config.toml
train_examples = 101725
tokenizer = "word"
encoder_activation = "relu"
encoder_widths = [96, 192, 384]
fusion = "prefix"
decoder_activation = "star_relu"
decoder_qk_norm = true
momentum = 0.95
batch_size = 256
adamw_weight_decay_other_params = 0
Rows from block 3 of the image encoder, named by matrix and row number. Rows with one number belong to one channel. Each number is 128 + 24 x the weight over its row's rms, rounded and kept within 0 to 255. All counts start at 0. Numbers have three digits each. After the name is the row's rms in percent of the matrix's.
# convs1: first pointwise conv (encoder.blocks.3.convs.1.weight, 192x192x1x1), inputs 156-191
# convs3: second pointwise conv (encoder.blocks.3.convs.3.weight, 192x192x1x1, transposed), outputs 156-191
convs1.32 098:144086160116131131136149161079101136113131137124098139100097119136151119085173167120149149116141110146124140
convs1.33 100:101109124151139122130203107106129159113117123109132125138108117083137134138139119135157129182123138143127170
convs1.34 099:132097153098107072134144130121157115131105142127143142132145108119103112131151119161160140148095136126138109
convs1.35 085:128091117123101122124130193129130091136117120142113122152166145116143157154120108099086139125100084123151081
convs1.36 101:100133152136150113097122064154134101138107119128105138138118158113129162138096136098135134118129153128141158
convs1.37 102:119105122107134125166139158117129096156100084134122163123137184117140107180150086162120144087107139130136152
convs1.38 103:133115153157083087144142148156100119112126124152162121146106105137139137110185075120163087131108095092115133
convs1.39 102:104158092117140160122196143143141137104148118110107142140117183138098118117126127148162127103136097108142148
convs1.40 104:124140136109122147132180120117131137141106098117131086185155114146107113122135121151132126113109150093142075
convs1.41 104:156127145150111131110129126148115154141155158130112087150121148132113113145127140116157133184097145127110107
convs1.42 105:120080117135154167119149165125142100121145142100188154101075126100156146166093138137140132108060135119120163
convs1.43 103:111097116132066099144115168101145106093164147117135171113135144109137117118101148104130152149162163097115152
convs1.44 098:133145135148161102155110097147095138138106113085150119102145155111119140154189159132096105093092101138157101
convs1.45 103:140149117157195091138118160145110102131129140106148129114103138177123142145124132115118115115183130123129164
convs1.46 094:135103149141154130179157115099160116147147101078159129097098150123117172130123122126120072132139097144100138
convs1.47 104:164162112137105084186132143124116133131132125140116136145106071113080135122118132140152100128151144167117079
convs1.48 101:136096129116110097134154104130135121124131127142119122177155133132138116115096078101128108149089127143136128
convs1.49 102:070140140157117149107106076115062126148160118188123122155153138126106144130169104125145093156176130135118189
convs1.50 104:144132109101122097154143145075125072135114141136099087102133068135129122151126138075115111128129111134053170
convs1.51 093:203130106135138115114127128122139122135111120145102165080137144096144129133154119161129134127143120151142096
convs1.52 103:133114123127094076104124132126137136139142140147130106145073118156172135131112115087151115135144093169136143
convs1.53 100:157128147131131109139160156104119177092108164163176130133121160169096109101111107112164142145116088118102134
convs1.54 092:071124159134130153133147105097146113127137144106117150076156135165106109114172140158137112126132179092125153
convs1.55 094:131129137095157091067081165142125145170101117088104139151141148155110143098098135087118197169110144115130132
convs1.56 107:120147105103126136131125133141150143141089132138150143130145139203162139123147117104123152170125157111101104
convs1.57 097:060151149124201155113139106144127115105214109111087112152141124131127139131150121108108140156124140108128124
convs1.58 106:086128126152159101173139125102139107138098124136104141104098128111129148151182123129112139101103107125129167
convs1.59 093:168130122104144107134118140140134145111157142105143107131096128127138084103064130087162104136138163127075153
convs1.60 094:083142178142100138096099134105156125100100124168140150117099109122108164134139118150113135159162144131094113
convs1.61 100:138107153164109145130130139139095086140116131111101128141119117158117124142142142122132146105140136129140137
convs1.62 100:169109106138138076127085126121106153139109137088159124163103157150144139168141126156134117113155119084118157
convs1.63 091:140109156142181123118101131102125154132101107128099112143131116135112108097141168109141089146109152105173122
convs1.64 092:123142109121138124129159191119098105102107138094131129135130111158110150082124114100138124074134148153140127
convs1.65 097:152162095132106122100049100146135151144110157184109101109162128121152105149107157131160120192091111136112130
convs1.66 103:118123103100149109117159120154094126101128162152100113099129166117098086119116069148136157128116102133110134
convs1.67 101:129109093095127099123154083125150158125165150129118109096137140112161064137119148133163141130126126110122129
convs1.68 105:090117142097107158142130103108157143163172084125104128156111129145157121140117101089086114132079132163172144
convs1.69 095:129108084122102125089082152067124143123141120085104156167136137131120093147125146154120123124130120114081103
convs1.70 097:117112092161148118091155149150161095133123115157165129151111122123115124151128144134106114146137151173109133
convs1.71 105:134130135110119132135156121161130084114082129129141152175132162151083125120161135142186154135117133124098132
convs1.72 105:088143084110113144128125118103081130154111142110092113153113134116141149152112129122141136132128112190145141
convs1.73 100:132082132131121158116136153165125126172117176138111126151126077125130157145107184158115114111148138104144070
convs1.74 097:140140099132147116138147139139108140110089120174128135121118144105104144138130131097166135112115094115133121
convs1.75 100:133078106175074122140138112108116121125135114111159084105139131141135115114115152091132145135115110129119123
convs1.76 104:065151121171156120117143156136146112150151147136108121122118163142121148138107138077139114151127144140139121
convs1.77 106:109122114181135161132165088124130128153118102159099122114129150132133130134118135148154145084086150134087105
convs1.78 098:107189131145135101166102105115092122118138099123134125167139106119099137131124132149163134115162140107156129
convs1.79 106:122121148120132123111163136143151138113132189132091138109099140148113090090111113110131135096088158148110153
convs1.80 097:165147134146131163133107143118156099138098085114133106113180128113149138160135127139147148095101110101115103
convs1.81 096:105108124120131071144128150139135132131130133115152148076134126125138137132142103144127166086159109119138116
convs1.82 102:059146160125125124157147103101126142120133143097117131130102123166112145141115114123113137141111152089123164
convs1.83 093:152151137099081148175105150121118121151151122051131147150154107140132164163118108114154105122098130165125097
convs1.84 101:161123097130091174118151161120129131090115098177127090093092088105121118139112151103160093139109129087145110
convs1.85 092:105090115097105153107104125122128135123114130159080105136111147129152119094116132128107123119104131122155167
convs1.86 113:152113156157084139135158119166130095151122121124121117107171125106122120137143142135197153082085131122122180
convs1.87 102:115105161139119143115119128108124128156157158150103106160154105106059141146131093115095150161102113117149067
convs1.88 104:092137098118145126119105156141124107115145118131149136112099094079134100123079130106121132144113119146153123
convs1.89 098:132121109135116168151134145143098150109140141122158101130108134131138124126124135135120103174136165131162126
convs1.90 112:142140143123152134124121171143105119156099155138091119102135186096147110071083119163108106152085109145121122
convs1.91 102:182113168138090140102085103089117141110137132119130183160102137169137120119093154160129134170105133157127137
convs1.92 105:143137159102084098131137169149149104124095145165159110130159118125112159141153144110123159115123163129110113
convs1.93 095:111121147114165112153117120132084085082116132156104088145154133144111114122107129146092127088125118226149154
convs1.94 101:153160161114118144109167117094146090113118129192106149107067143104117118132122168123145111127096114123107142
convs1.95 097:102135128099130133149140119149180126104105152146130120161145120132093119121109153080149141120146097134154143
convs1.96 100:126145130112164151148148083109115133130120170116134095138128136190144120095139110157140126137136119143075165
convs1.97 088:133085121078120131127111104147132104114090136123103136131129140149142108189167144114127144109091172131131178
convs1.98 092:132104136129120132097118128127133155116136131117144111141098120140148109142143126142104141161144105112123105
convs1.99 101:146142142126133088137166134104139124125156128113121158121115109107105120143108143120120122081098116104146116
convs1.100 095:121164129115113117142129142113111111123141147133117163103091141119071090156089115113154091163098129141128138
convs1.101 106:150131127157155117094136147162149168116119132138140154151128124159149117145103110103195147135117145153125139
convs1.102 100:102139146121162118125148177095116125160111106135136145126120112166117125136109115115167147130104139140105138
convs1.103 104:130107122102099196144069147152124127094116092102083124098101112144145142133120115109161134158123103110142145
convs1.104 100:122130165098113133131095137077100141104162146101132112107119094138170167144146092172150143095133112108179100
convs1.105 103:158093145126116107147153126163143153112090153120132137114121149168175138126108099149125139112141137116107157
convs1.106 091:169101098113137090156096174111119124157078126127161160103143115123129160099153146135101159137155109121163092
convs1.107 107:142115117130107112115132118203160184128134126149147095106176122133139122147112143145149146130149157175094139
convs1.108 103:141144139119143121130127120132135128172088086131133106141140141117108095112116141108155122156101130110152153
convs1.109 094:140109124179112135133130112131111102102158146107121123077126127082085101083136111108155156149144155093099127
convs1.110 093:147140096117084129134124108129100104158078123122093141134135116125103159159099137174143140124127147123136167
convs1.111 097:125143132153124134141084065172168093169075151093139152122126154111094133102099129121128094106132119147124133
convs1.112 104:125102093146086133144143111102155130134127141090126120103157124126120133146124140129146124097110139160175113
convs1.113 098:131198139166058102085117131082128153096122158149161091123135109162102141113130137109118157112158120132114113
convs1.114 114:084108108128105127120131160169122154153118144141136155123108165096175109153146147122128154131149109147167136
convs1.115 094:137094110163163108137141102136146122100140139157148130133113106129050120147105165154154146146152126131138129
convs1.116 103:100111091105075109106171131150094153143129154141112149142134168125127112080144148156135145133127112135107168
convs1.117 097:120103143146100138120168146127146153155080089129083131125141126134167165116128110108125153136169112085135120
convs1.118 099:134111117125151089121083164159102140116178101155139129171160122105131154092127120089091126147131135101138133
convs1.119 097:157111108131180133088179148132077138093122113109113118155112144119108131152147109123121144131130133130136122
convs1.120 108:117136138124106168124083138103109150161138145141175102118116077129141165121146128145155149091155141141150120
convs1.121 094:107152103134099170159125151102107128145136121085124118088121079102155135093104094125144134155084113129132144
convs1.122 096:157141138119136155185138123112144151162127128106150099155145073174163155118157101132129157105096120133122145
convs1.123 103:163114175085144131118135124147119112161138170106122105128127144134147147092162137168067156167104123121155129
convs1.124 103:146132109082144144135147163124139157140111106137100129131149109122124120153126113132154156111084167073146158
convs1.125 101:139148084135156093114138133147126122106144127124164116155127108145127124176124062093155170085094117075143143
convs1.126 106:179134130099136149100150139131121104135151120141107128097140107088141111160115122120111124106107129134132132
convs1.127 096:136118144075138126124140075111150176106143132176148130113104088143126095111076133156155140135119123154126158
convs1.128 106:144127127133163116131158142114137104113176123156147129139113136129131128150126127159119116164144094113107126
convs1.129 102:141169109151126173071139174120132149117112138127137151140058103104144139152161073088118142085159110110137135
convs1.130 106:151140136112162102128120133148113164135139139130158135162132133129147130115153130143170130109144137139179104
convs1.131 109:140137141109138123179135182165144121111138127110147111163113146125073119105128154105126110148146137097089124
convs1.132 101:122126102136108123141104189122091142140125163102165122115138154144113136105171122081144111131082167102167150
convs1.133 091:090089131136144116114164115110144139168123147150146128153085132127113114114127142150143117143140160127133138
convs1.134 102:111130109096127116148127136118111175124102167116171132121123125139153104105113123141135136103119139089114178
convs1.135 094:097161118130100170111136108101156136109146124115126171087156116127100159104135195151125143139165145089119147
convs1.136 096:083126138111140111127150127130139108151118115110105123108103108148116129161117118114139113109179155131133142
convs1.137 096:156138141089145121139126170159130132141089164134164126121113145152109159144116109099121129108147116133133120
convs1.138 097:095142122128095113132153105131146146160081117121122150134130122140139134136105172078135147099127105141140101
convs1.139 105:141111099144145184157111124104139129167144098058134121140121159154140115172127139133135129162128118119123128
convs1.140 104:153156160133178128059147124111147101135092139149152111158148131120086113144134162129193127134147120107129153
convs1.141 100:065136159107135136144131133118129129130124116141175142173125142107095077178160118111078145131161145098129050
convs1.142 099:150139086104113162065124114095169115147119128145115092156133110123163137106121096089131088125136119174142155
convs1.143 106:130148146078130141157165145161115089115157158123111112144153172142153136121105076118166162139143129200141122
convs1.144 087:160101110164100136182105106136111124113107102161137140095157142146143127147114157074152090122170170093116142
convs1.145 099:150129129136150156139145172138107140110172177074116148128109118107152144122085135144111137123127113156136094
convs1.146 093:152136127119126140139117076159119103136128160149147145150095118098112119138156141127090109157157148144109145
convs1.147 107:128148090104174112134112126132136166074146135151146128081126143111116094131114164214143129132143095135114158
convs1.148 101:141117151112079103141114163108112072124109149141147133100168162152124126169138073098158157164108103160110168
convs1.149 101:110114157098153076125143114100155152134138125103112118134103151121095102125139123145099124075146184148184116
convs1.150 096:103146116112148140126144139137163121120130125129130132071111162132127112093127124102135162135127156132131110
convs1.151 093:122111134113105145144143111144141136135129108145126096095127157092133116113119148124125153138133141123164154
convs1.152 103:122143123170113108148105111154155117079177117126110120116130134123132072124125079130101148118147136147124165
convs1.153 105:147135136113123109122158120173104127118106143181080112148159132119098121140096142172156139146127155103117152
convs1.154 097:115138109098127091108185121096152125124129112141164145104163130113111095126082147077164155129135101144111145
convs1.155 100:123128092095174138147151154144172118119134156103113104115119157095154136117113125112108138142124141147151072
convs1.156 099:074157147122107171168146123158099105121148106153139124169113128107136132143160105119135149121140125074099124
convs1.157 106:165130121145120170158154131146134130173117113152127077133145129135154129160127132083161111108132124105144157
convs1.158 107:164100111138150101132086131120137128125113123158133137121139178115122134146151130189139123111102109138105165
convs1.159 105:082154105074129111099112178106097111121146136132120117145103185146135138133120097169119173163135156134125159
convs1.160 100:087185132132149157144132105185128108091179078152146146106123100112129139158126156131129130140153124097141138
convs1.161 101:136138135152147119144040099140130134121138165147132104116126163135139135101148149134149156111092104111114084
convs1.162 096:126136102130109147181124105139101139148129134169152147099129079101119121159149138124112160081139159155110156
convs1.163 094:088165105110061054114130120117111160130123174170111132088110126137102155146140150127111159134123130083126167
convs1.164 094:127129126139145154132141126116119149129099093104143117094071118143191135149101099136141147102142103159123181
convs1.165 093:121115116142094125109141076133141109102092119170114154136095132123098101091139127157167143113144173129116139
convs1.166 098:096142141144131114141095140084130121114149117140123136132112157074117127186129126102137121178145119148142151
convs1.167 105:118149123110086136135086124120138119161099099125094128136137103143138098108087093149156122085120144105100160
convs1.168 099:135129119121136127155114163131100123146117136099151113151180162116154117103140125108151147115138114158145096
convs1.169 088:137072122084159133145130142115122136169120133124116126143089119130158126120170119126173125125146149104160137
convs1.170 096:104079128097150125116153102161108137134087142132103149131141141178137145136123147128113135134187141086129132
convs1.171 102:129145128117120143181147127140124092161131150152086140112137153141145130116156191142137129115111124131132157
convs1.172 100:151134114144150087157076106150135141075110097177145144114109151134108131139089155097128117122134104151104122
convs1.173 111:152105155125122169179104129112131117090127119132130155134123124137149116173134098137082103136083124180122126
convs1.174 099:123151128126162083129157157099129158173131148087129113144139111095146106093133119115149162089111145124110166
convs1.175 102:144089147131106125164110140130120144125115136142142128141139126093116165141153135116095159116113131182112122
convs1.176 096:102146120121068095122157098093143102159133105124147097160123133125087123112116180135144114130144130116158136
convs1.177 107:107112061138105096129128170125151143122115109172146124136086135191106111113168100149124117139108126120114141
convs1.178 106:111128158103113109123091161124124131133104085169141112119124111084186140115071102178160125165118158139138134
convs1.179 102:154149107134099106096143100111127116147130172179130128101157133161101098096136102144134144109109138163094154
convs1.180 100:107127123159124107148120132141142108132127135110157099071132102163175120125153146146157116155111121139173107
convs1.181 104:118115153102104090180140102163137172141151152142126144128101131134181124118143097083171123123129137093116143
convs1.182 096:175124162140137117126108110116109115182145152144087132188126170155105140115109123144128099117137120108126136
convs1.183 094:160120122143125141068128147074102130137138148103150144078141125169093112126134148143131170127109074111126142
convs1.184 096:144117099140125120128156064178115135142096126132124137139112144068132117135145143119135104112138149120121129
convs1.185 108:143123135088142133122116112172133115161119132120152140131145117139100115104125131116145137126167130099176142
convs1.186 089:128101118152161079132123156102121143125138128084111141144063139123109151168083126136143108099124158109144156
convs3.32 091:124136129124138131132102068108148159142117143101136079140133108155124119149125099113142140165167132160108115
convs3.33 105:132113112119178098124115160132125123110106130107097161126148129115114116094092083159171134083100126150145114
convs3.34 093:152102126089100145110134110089152123141130181154136138129133150118137100129159124122139132108109121116149144
convs3.35 086:100160175143171111176102130141116135143128120080151099114110119131113126119184180111108129126126162095108133
convs3.36 103:120104108155100093099115080126133114137102150109104095089151102125160099077101131134090085115105137095139120
convs3.37 104:134125124172138146126084117135145157115082139109121144105090152073127123159168140132120129108125154093121129
convs3.38 092:113163126114122154122140095100122098123086162134149129170089098092128105106148146144122145156126128138156110
convs3.39 097:135131173157161109149102133143124133143126147149121143117102072110159138093095144126148069097163117116144155
convs3.40 101:165121134141080120122121144117159133125126122115103107215110162108138100145150107140116129124142130113121125
convs3.41 100:140113151125119118126104085096160174116102124125105130169142110122145151154143148113114132107119119103182144
convs3.42 093:115075144107119138154126078124122105116108143164097116137153120114114107225098113159129087162143084118122140
convs3.43 095:131131113166186158168140121126122160133144118152168178154166138101144095134120112125117152181165130165165105
convs3.44 089:100140120179128142125101105127143160159114085124133122117137159149143121166130139130121104103113136146100085
convs3.45 100:108108128136118116161083097130156096116146135131140120087100167139117088127118133139137142098130104102137205
convs3.46 101:125121120118147115141156121153131127140100104168116138122112161127146160091124148167136126149131167163138117
convs3.47 102:102147139167126118108130138120116115109122147131134130109095170150178077124133117149129187136137119143060099
convs3.48 109:128108159111113115114155117119109106147086121151080121123154112111118121148124157121104141133145157136149147
convs3.49 091:178112112103149163097127151138135170179115143122150125141107149150176158110106093124112132132102104138105130
convs3.50 102:107127095134140150161107107098147087113158162144194152112097119119126127123150124164147175094110103117166092
convs3.51 100:097138094162112127138129108102124124149082106143150130117076149134115118107124122097130125130144118136153136
convs3.52 107:079073107121115144179097151137137174147115114139110123139152116091129107114136076124137103128130090149115100
convs3.53 089:098120172116154126134189158129137148125113111149105083129134145146117144134120114133146147150171177130127105
convs3.54 084:141123094098113166150181135097058126080127112108141142126138142119127086134104170147076166104137158116137153
convs3.55 094:124119131127135096127167158123136150101137146123118119103143103097119113112113105088092103132153080136112092
convs3.56 111:126152124096116148133148129102106173139158115116142138154140109115158162098130160138090142135106155094087169
convs3.57 104:146121119120123061139134124104112121169120115139123086153150171101109105111122096159116090161108092082114160
convs3.58 116:078112113107111096135112129151083144195132158185143141140145160151113120162148144159094107132113136140131111
convs3.59 101:148146143098135120108069100153166114113130110152158120107137121167137128105174140154118142132115162086122153
convs3.60 096:171143138110162098127146096149114138109113143120149109139151101099178103150174106140145125093131126154082138
convs3.61 098:138145093131119107137168151133108126157113109122128123140124122093089091107113139103128107159123138143110126
convs3.62 093:138135114147104150132134107142144117179115145135125134145117133136140151158155142194134171136116086110112176
convs3.63 090:124116144170085106175117123141151112098123092170131100128111135151125134150110175077089131111118130153136120
convs3.64 086:192135142152158110115154077108156121141139112057113153135122139109109148139084176153139126175146127097123130
convs3.65 117:150120102098104145138145115136157146094151123101131144135187150194189127087115086078134085132128123140134107
convs3.66 102:170142152128095146141136136099114141158131145128134139101118099119122117120127138144114123116105128127062136
convs3.67 095:127149101138118086114169157123081115147164121094151088112135113110124132122162156141139107136040160146109130
convs3.68 101:111110123110135102127177147150114126111087128102121096090123122106131156081134135100171132109109102114140134
convs3.69 106:166156113113184106164117110084096163110095135168155080092101132086139190109114118146150127083110114113103164
convs3.70 090:166127122139119131149146143119135165104143159165152139124138146146114094119108118118129082125090119112145111
convs3.71 101:083151092104105060134102145125132074097126114136129120112128137118144081147144100126078121103183149116151104
convs3.72 093:112128126114121084084080109139088073152163118141137160145134124167147121153087099141117103146127106171161102
convs3.73 095:119118112127127145082099117135116125149159157148111117102141164127130196180097153109187124111126097113149192
convs3.74 097:119119095147130120137138147128134109098133093139160126115151133124154149137097107082173149138137118118168125
convs3.75 090:113140146180131128143148115108162109132101120138162068113120121123119152152145148092112126073149093121103134
convs3.76 098:110140143165121136109133168140142122148157090121147128104087097118107125101176142151145155127110113079106129
convs3.77 100:144133159147062079114148103117124118105148121148111131131139126108111120150110128094101120159097131128113104
convs3.78 092:128090124136155101105136094142187108140123157090105130139092138111097158163139149124077167138162154103158106
convs3.79 094:122130116121088131112114108100116164128149087126087125117120125157145120155112104121121092147114104130169159
convs3.80 090:127115108120123136138164127141142077132135104115092158146149096175119144146136093155104157149092131150155160
convs3.81 103:137158115116096107152108137088170148134184089127112139154118117110157135145129159112221138140116124073103118
convs3.82 109:108129118139119123108156125127133153124137125149168201154141107095096126161137124113178101178137122146153130
convs3.83 115:123133125128135109127153130147153078109146150149139114120128106112116108103127116155130086118125152103156130
convs3.84 094:112155143081142105121123122109167119149143148137141150162097181119120123119112128126087126127130123146131158
convs3.85 094:183119126164099105104106147097102151088115148120149094128148147089122161128139124082126107092128135102159133
convs3.86 098:115089141159159141137159126162132128130148123121113143168131114145097140097136105175154129132133086154126142
convs3.87 105:151157089103130106169117148131120128106080104142133097138170111089123151094088132101090138125127069156123136
convs3.88 103:139091119118119121107140151096106109110121115105126134140117142150146136128181126144108107151147088117147166
convs3.89 088:119159189142133136125132119148058117112097128115132140137131135164131104116166128138134114137146146148117149
convs3.90 107:113132130062135118135122145128138120161136119125148126104126116143096141136139142102115116118125123108130138
convs3.91 098:102147103122171159143120113132097126105134112151185146098174125110137140111110121135181109112117154130144096
convs3.92 096:124089092086165138183127183153143149114112123140123128150144109141146176120099130124121109151175169102084113
convs3.93 105:144107104156112164134113068126141121115127168085116093098141146157102128155166083094153079133104129136128130
convs3.94 090:155114127107134122182139137145180126141147109101120070137179113148107145118169157106114081073144139133143159
convs3.95 096:140124173164147114103104148110181094102118128105191173103112090141131156070151139124127141175133102120079170
convs3.96 113:128103092126163134056135125121133117092093117125129127121084119078117104138149143134136123123101085125122173
convs3.97 090:094093167116141152090080103096106144108106158155128115123067163114163156189127112103145101154142096094130159
convs3.98 095:140119130105112078140089153177131119163113113136116105180125088092098104120116114135102133081127135131145159
convs3.99 102:093093141152151115113135127134131141140124193108169113086129164125133131132131148137124123110118104121095145
convs3.100 100:133147108130120153124104105104095145117117133098077167128171101133136112123118110140126129122132152101151103
convs3.101 105:094106112154132186101089115159098169153161118109152145064111142169118133128120137151107128133131133124148141
convs3.102 106:080149156106105125132119120115116103159134129187126121126156127114146119121093110125148159151139113100121119
convs3.103 103:118122124142139139136114121143157115130168178134083128202112108106085104180149124129142121113116115106129118
convs3.104 091:122136107100151116132191130119164180114147190099089120088106095096140103162160091112131124141154143145119134
convs3.105 098:137137118095125136113107143143130092108127126139176133141148133123137167120143112133115159117168130105121148
convs3.106 088:128164093137126140104157120146074145128126138117114158153088140125137090129139181121138100137155148112091152
convs3.107 106:122158085132119157129150106116126126114129112151149135112136143121154111100110119111175101167117146103101173
convs3.108 099:170154149136144157099114129122172149109137141147117154111176149123104164165149115121139120173144109110128153
convs3.109 112:123140112090134158165116143131118138088142082105140105139127096105151128184151149159128139125122159125144083
convs3.110 087:114123151107112162110143105139145113087136147158113141108144138121095114077121051119129142132122073080140139
convs3.111 099:141143131137149140132104129140128117130099133137125158177129128141173139168078148125112160069146117128113167
convs3.112 110:123143110128138092088115118127112146107162127155105157080145154136105111133078178139126151144103138081124171
convs3.113 093:089078120137116122129133117120113165100142134126136132097112134138145097122126085189103127106143153182111089
convs3.114 116:129107125130131154137114124127180183111086116170122137139100150094149126090176138129166136119053139101085157
convs3.115 095:139122151112128137085106113103182099149111100110096118101155125132159134138111124067080136116121132118119118
convs3.116 096:124122150121143195160061125158141126128142105119157156138186169132119136116151157106109171153085144129114109
convs3.117 096:148144133120149172143140109098109102123098144113127135162099112154091101149102149113117115122151116122155131
convs3.118 096:131099076152167104106128157154100131146145121130136045136089122087113115096122117159161129092118106104093093
convs3.119 097:136103103151167140138126144109098101140163124132097147153139139127063149144113156112147145086169160132124110
convs3.120 118:085157101159177123151115167103136111124146124087147130100108114104127120154139107123130121107107131166141142
convs3.121 109:174088115173126130113154124119135133128113165138114126106076150110177128113145135163174136119156109105091127
convs3.122 106:134177149139136101085120137111079129084125099123121136154131141150147119122161119144131134101129125111148165
convs3.123 098:157166164131146096123150094131101135095101123170142123120129098097132114122115128163146082146137131128110101
convs3.124 099:141127059145147131136117127133106135134148136155135141155129143115112133136141126129128109105129180152113110
convs3.125 105:143113115129163122122136120175124114156136125170084163137133091141131178134103124142100124150140120178107128
convs3.126 108:110135154126114110105108116160128156176133091154117114111137109126095146138112136110125159116114132123127117
convs3.127 095:137098117084117137140106094123173132123135145129102137158109155142140132159150151173148090167152087096127111
convs3.128 110:135142165119138157128114130120108091130128105104153116115129119177153127165160116148132152162096093131153152
convs3.129 113:159132118142147107146156102141134117172123123120126095163093141140109131126140128097133143104103157158180129
convs3.130 107:117132139079143154148126116143103115123123155127108131121111115106081147145100139146141141120152103110126143
convs3.131 099:119149106171152129112160125108162169184115140144139154117147163128121099089121138124131122115122141104169129
convs3.132 113:163087145146138125101143130161135071064176135102133110135099128142093093161135119148144087131142132129173107
convs3.133 088:122142164125100157147126137135127094082096134142144115114119097122114110149090121122125099117090176146132200
convs3.134 108:087150150116149138153125138147118097161134139107117120141122144123137101144130133166137138123091094089142124
convs3.135 102:114118126141166180142129102151122152100121099153088124140157143147089148112106123146151140149125165133105123
convs3.136 095:140161170116143125172148145145104093104109157149103161134123100166110154116133152083130098101118116106109128
convs3.137 102:115112120126129083118140194138099139095113104184101107114161123121141112093143116128115115066078131127164126
convs3.138 094:088137116126072116126144129106075144132076131104133129162134104132128151128114070131140150125134087117110151
convs3.139 113:124074104111123169099144142158134131143162105103127129146166111135111135110089136134166140128124055122124138
convs3.140 110:140163197146156091139125163123128161111128147115141149121120144115156122146127110131147116125122122118120123
convs3.141 099:160127119115114119125119159151125109136142144127094154208113116128136154171164140114123153139108115130119123
convs3.142 108:165117148147122131096128133159134113115134098080125123140090165129143129146093131142162105157091137164130101
convs3.143 109:168122150135110094187094144143155090120121089105132163166119137110125122086162135101108163107120126132125137
convs3.144 103:086090114152114134094141115151105140126125094110098121103133121127111111124120153112100130092125158100123090
convs3.145 100:117143146111133156107127153086100079156095082123118145125195134133106128119101155139095140172136122106107150
convs3.146 100:141148119161128118109156096145075165136142153104135160147141134146148174116149132136118118118155112206132120
convs3.147 106:170127096130140090103103118130110108136140093126113105149122136159117130127125137186137193114182107094115139
convs3.148 106:061080096157097127125138140097143130150127102091092093123107150157126139118129104127089150138136109137127122
convs3.149 097:110147123163115139139159129090161130162128094169063183134119140148116178171097145156145101153131173128120163
convs3.150 101:113110099112143131162154132112139143132130114110111131127127123086110156149131126161144114134098090127146109
convs3.151 089:160165167143119153101085115160177123118149115130100134115114164144104118138145164150119124137121154113155141
convs3.152 094:138112133113135118099151110127128127137195101114096112082106120132107088122127148188137119097123138138147137
convs3.153 098:135109131120110113154116116094117133134160147151155105133151122160122114158085125145150105099093141149116152
convs3.154 093:127134099131112114090121154132161155154094108140120144140164113129137156112172144138140137111057147081138116
convs3.155 107:130150096070148161109142105093108143134105121109103113118132146115140143106113112138167155119125109155088153
convs3.156 102:161116147083082094120146147117152162091124128108120103114153091161123130125149148123125137149137139167192092
convs3.157 104:112097123108133164157152123100151138149117144113166123102134132134111134156113135126144134136162108168111154
convs3.158 106:100111163160147136149140124149121123151088137128113123136121158124127156128113163107137133149112100094127091
convs3.159 101:158120129123148116091146137119063137146067148103146103118144181127093137096104120119070171101090131118112118
convs3.160 095:125091110161120152115102170113085126095065148157162095142096123119116112107160162139094136117128153148154100
convs3.161 101:118115104134135133126101149091129164121113137098120137106100106141120145076098172173109123128116110168134120
convs3.162 102:100090120118146111106116139129090155105122120109110156113142169135143120105133122082124134126145185111121106
convs3.163 104:112144085121131192111154137102109139125124089153105188122145155158128144139131117132107117085137125125166147
convs3.164 096:142107142127168125144143104123108140145150139108121126090155131109114160136073117138107137185138101141126135
convs3.165 092:180132105153162166122085086103131131106164150128133138152124138186121135084131142121113114094140121134116112
convs3.166 092:150093139147131112125153109117137144106113126088141125104133103122123141130141138153157132141174114139152131
convs3.167 097:130069112179133128146106161162137175152138112125120174136164118151119073152115090140134106163135099149100123
convs3.168 102:142101104134134107164083132129146110137099115154146138094171097137121123139185122095099168145120094122123170
convs3.169 095:125183111099087128146145122123143110094136176117092156136137135116069125100111126188089132119165121146111149
convs3.170 099:135168151120126124140158120139129143127107156121165138123117133104111135124141135156116124133138120122158127
convs3.171 107:118130095124126124103140109160142097099160120096115127119097106128127136143128190106094125147131137131139104
convs3.172 096:133145121083117131064135115119153092135148112156128142143126130140126105114126112104140079114053112105103129
convs3.173 110:190132164126184119143145126126132113084127118155150119090144099123150145109129158145123081138152137105131165
convs3.174 093:158102151100104133137093083147140157077145114141132140175096109083155139201112133131125115158098101122145104
convs3.175 093:056134145153160112084136126094165135176112105096157145137147125155106137127156174164155097065144138142115109
convs3.176 105:129162095135094139129120152136142165168167145146149112126129135129147100100171175178127172168127160142083111
convs3.177 091:145128121126136140112112058165137126104134173151122124158042096066126131119142119105122140122154131129149180
convs3.178 100:108110143187154123138108124151146171136090108077112113112131086098091145098144129170118163128111123147122119
convs3.179 088:131115092112147108140110141098155116136149144150157116098108159087127092095115159140145171152104116142078130
convs3.180 102:078128153168152134171155117141148154130158142178120122126153133094175159124123150143129119149170115103125108
convs3.181 100:140150118152181125098142198075155083122129121169108071111113097128132062138119158164128136119111142102094130
convs3.182 099:158159143137105127137130088118104139110149145126118156116130137098122140158116102120141110167126129103100133
convs3.183 104:137129116164104098145167139078138084127158152125141103131135112125112111155118106103143132108123136101094122
convs3.184 096:137170105114157144097162130148127120153134122148126174144120145133151109131115098130138127133140110135127128
convs3.185 106:156137115128139144117138121106127131142087094101136144119131117107125114144095138157118144114093108177153146
convs3.186 093:134124140126152138141124152126176076101137165121121125105103125172104132158137125104140106146163122128121160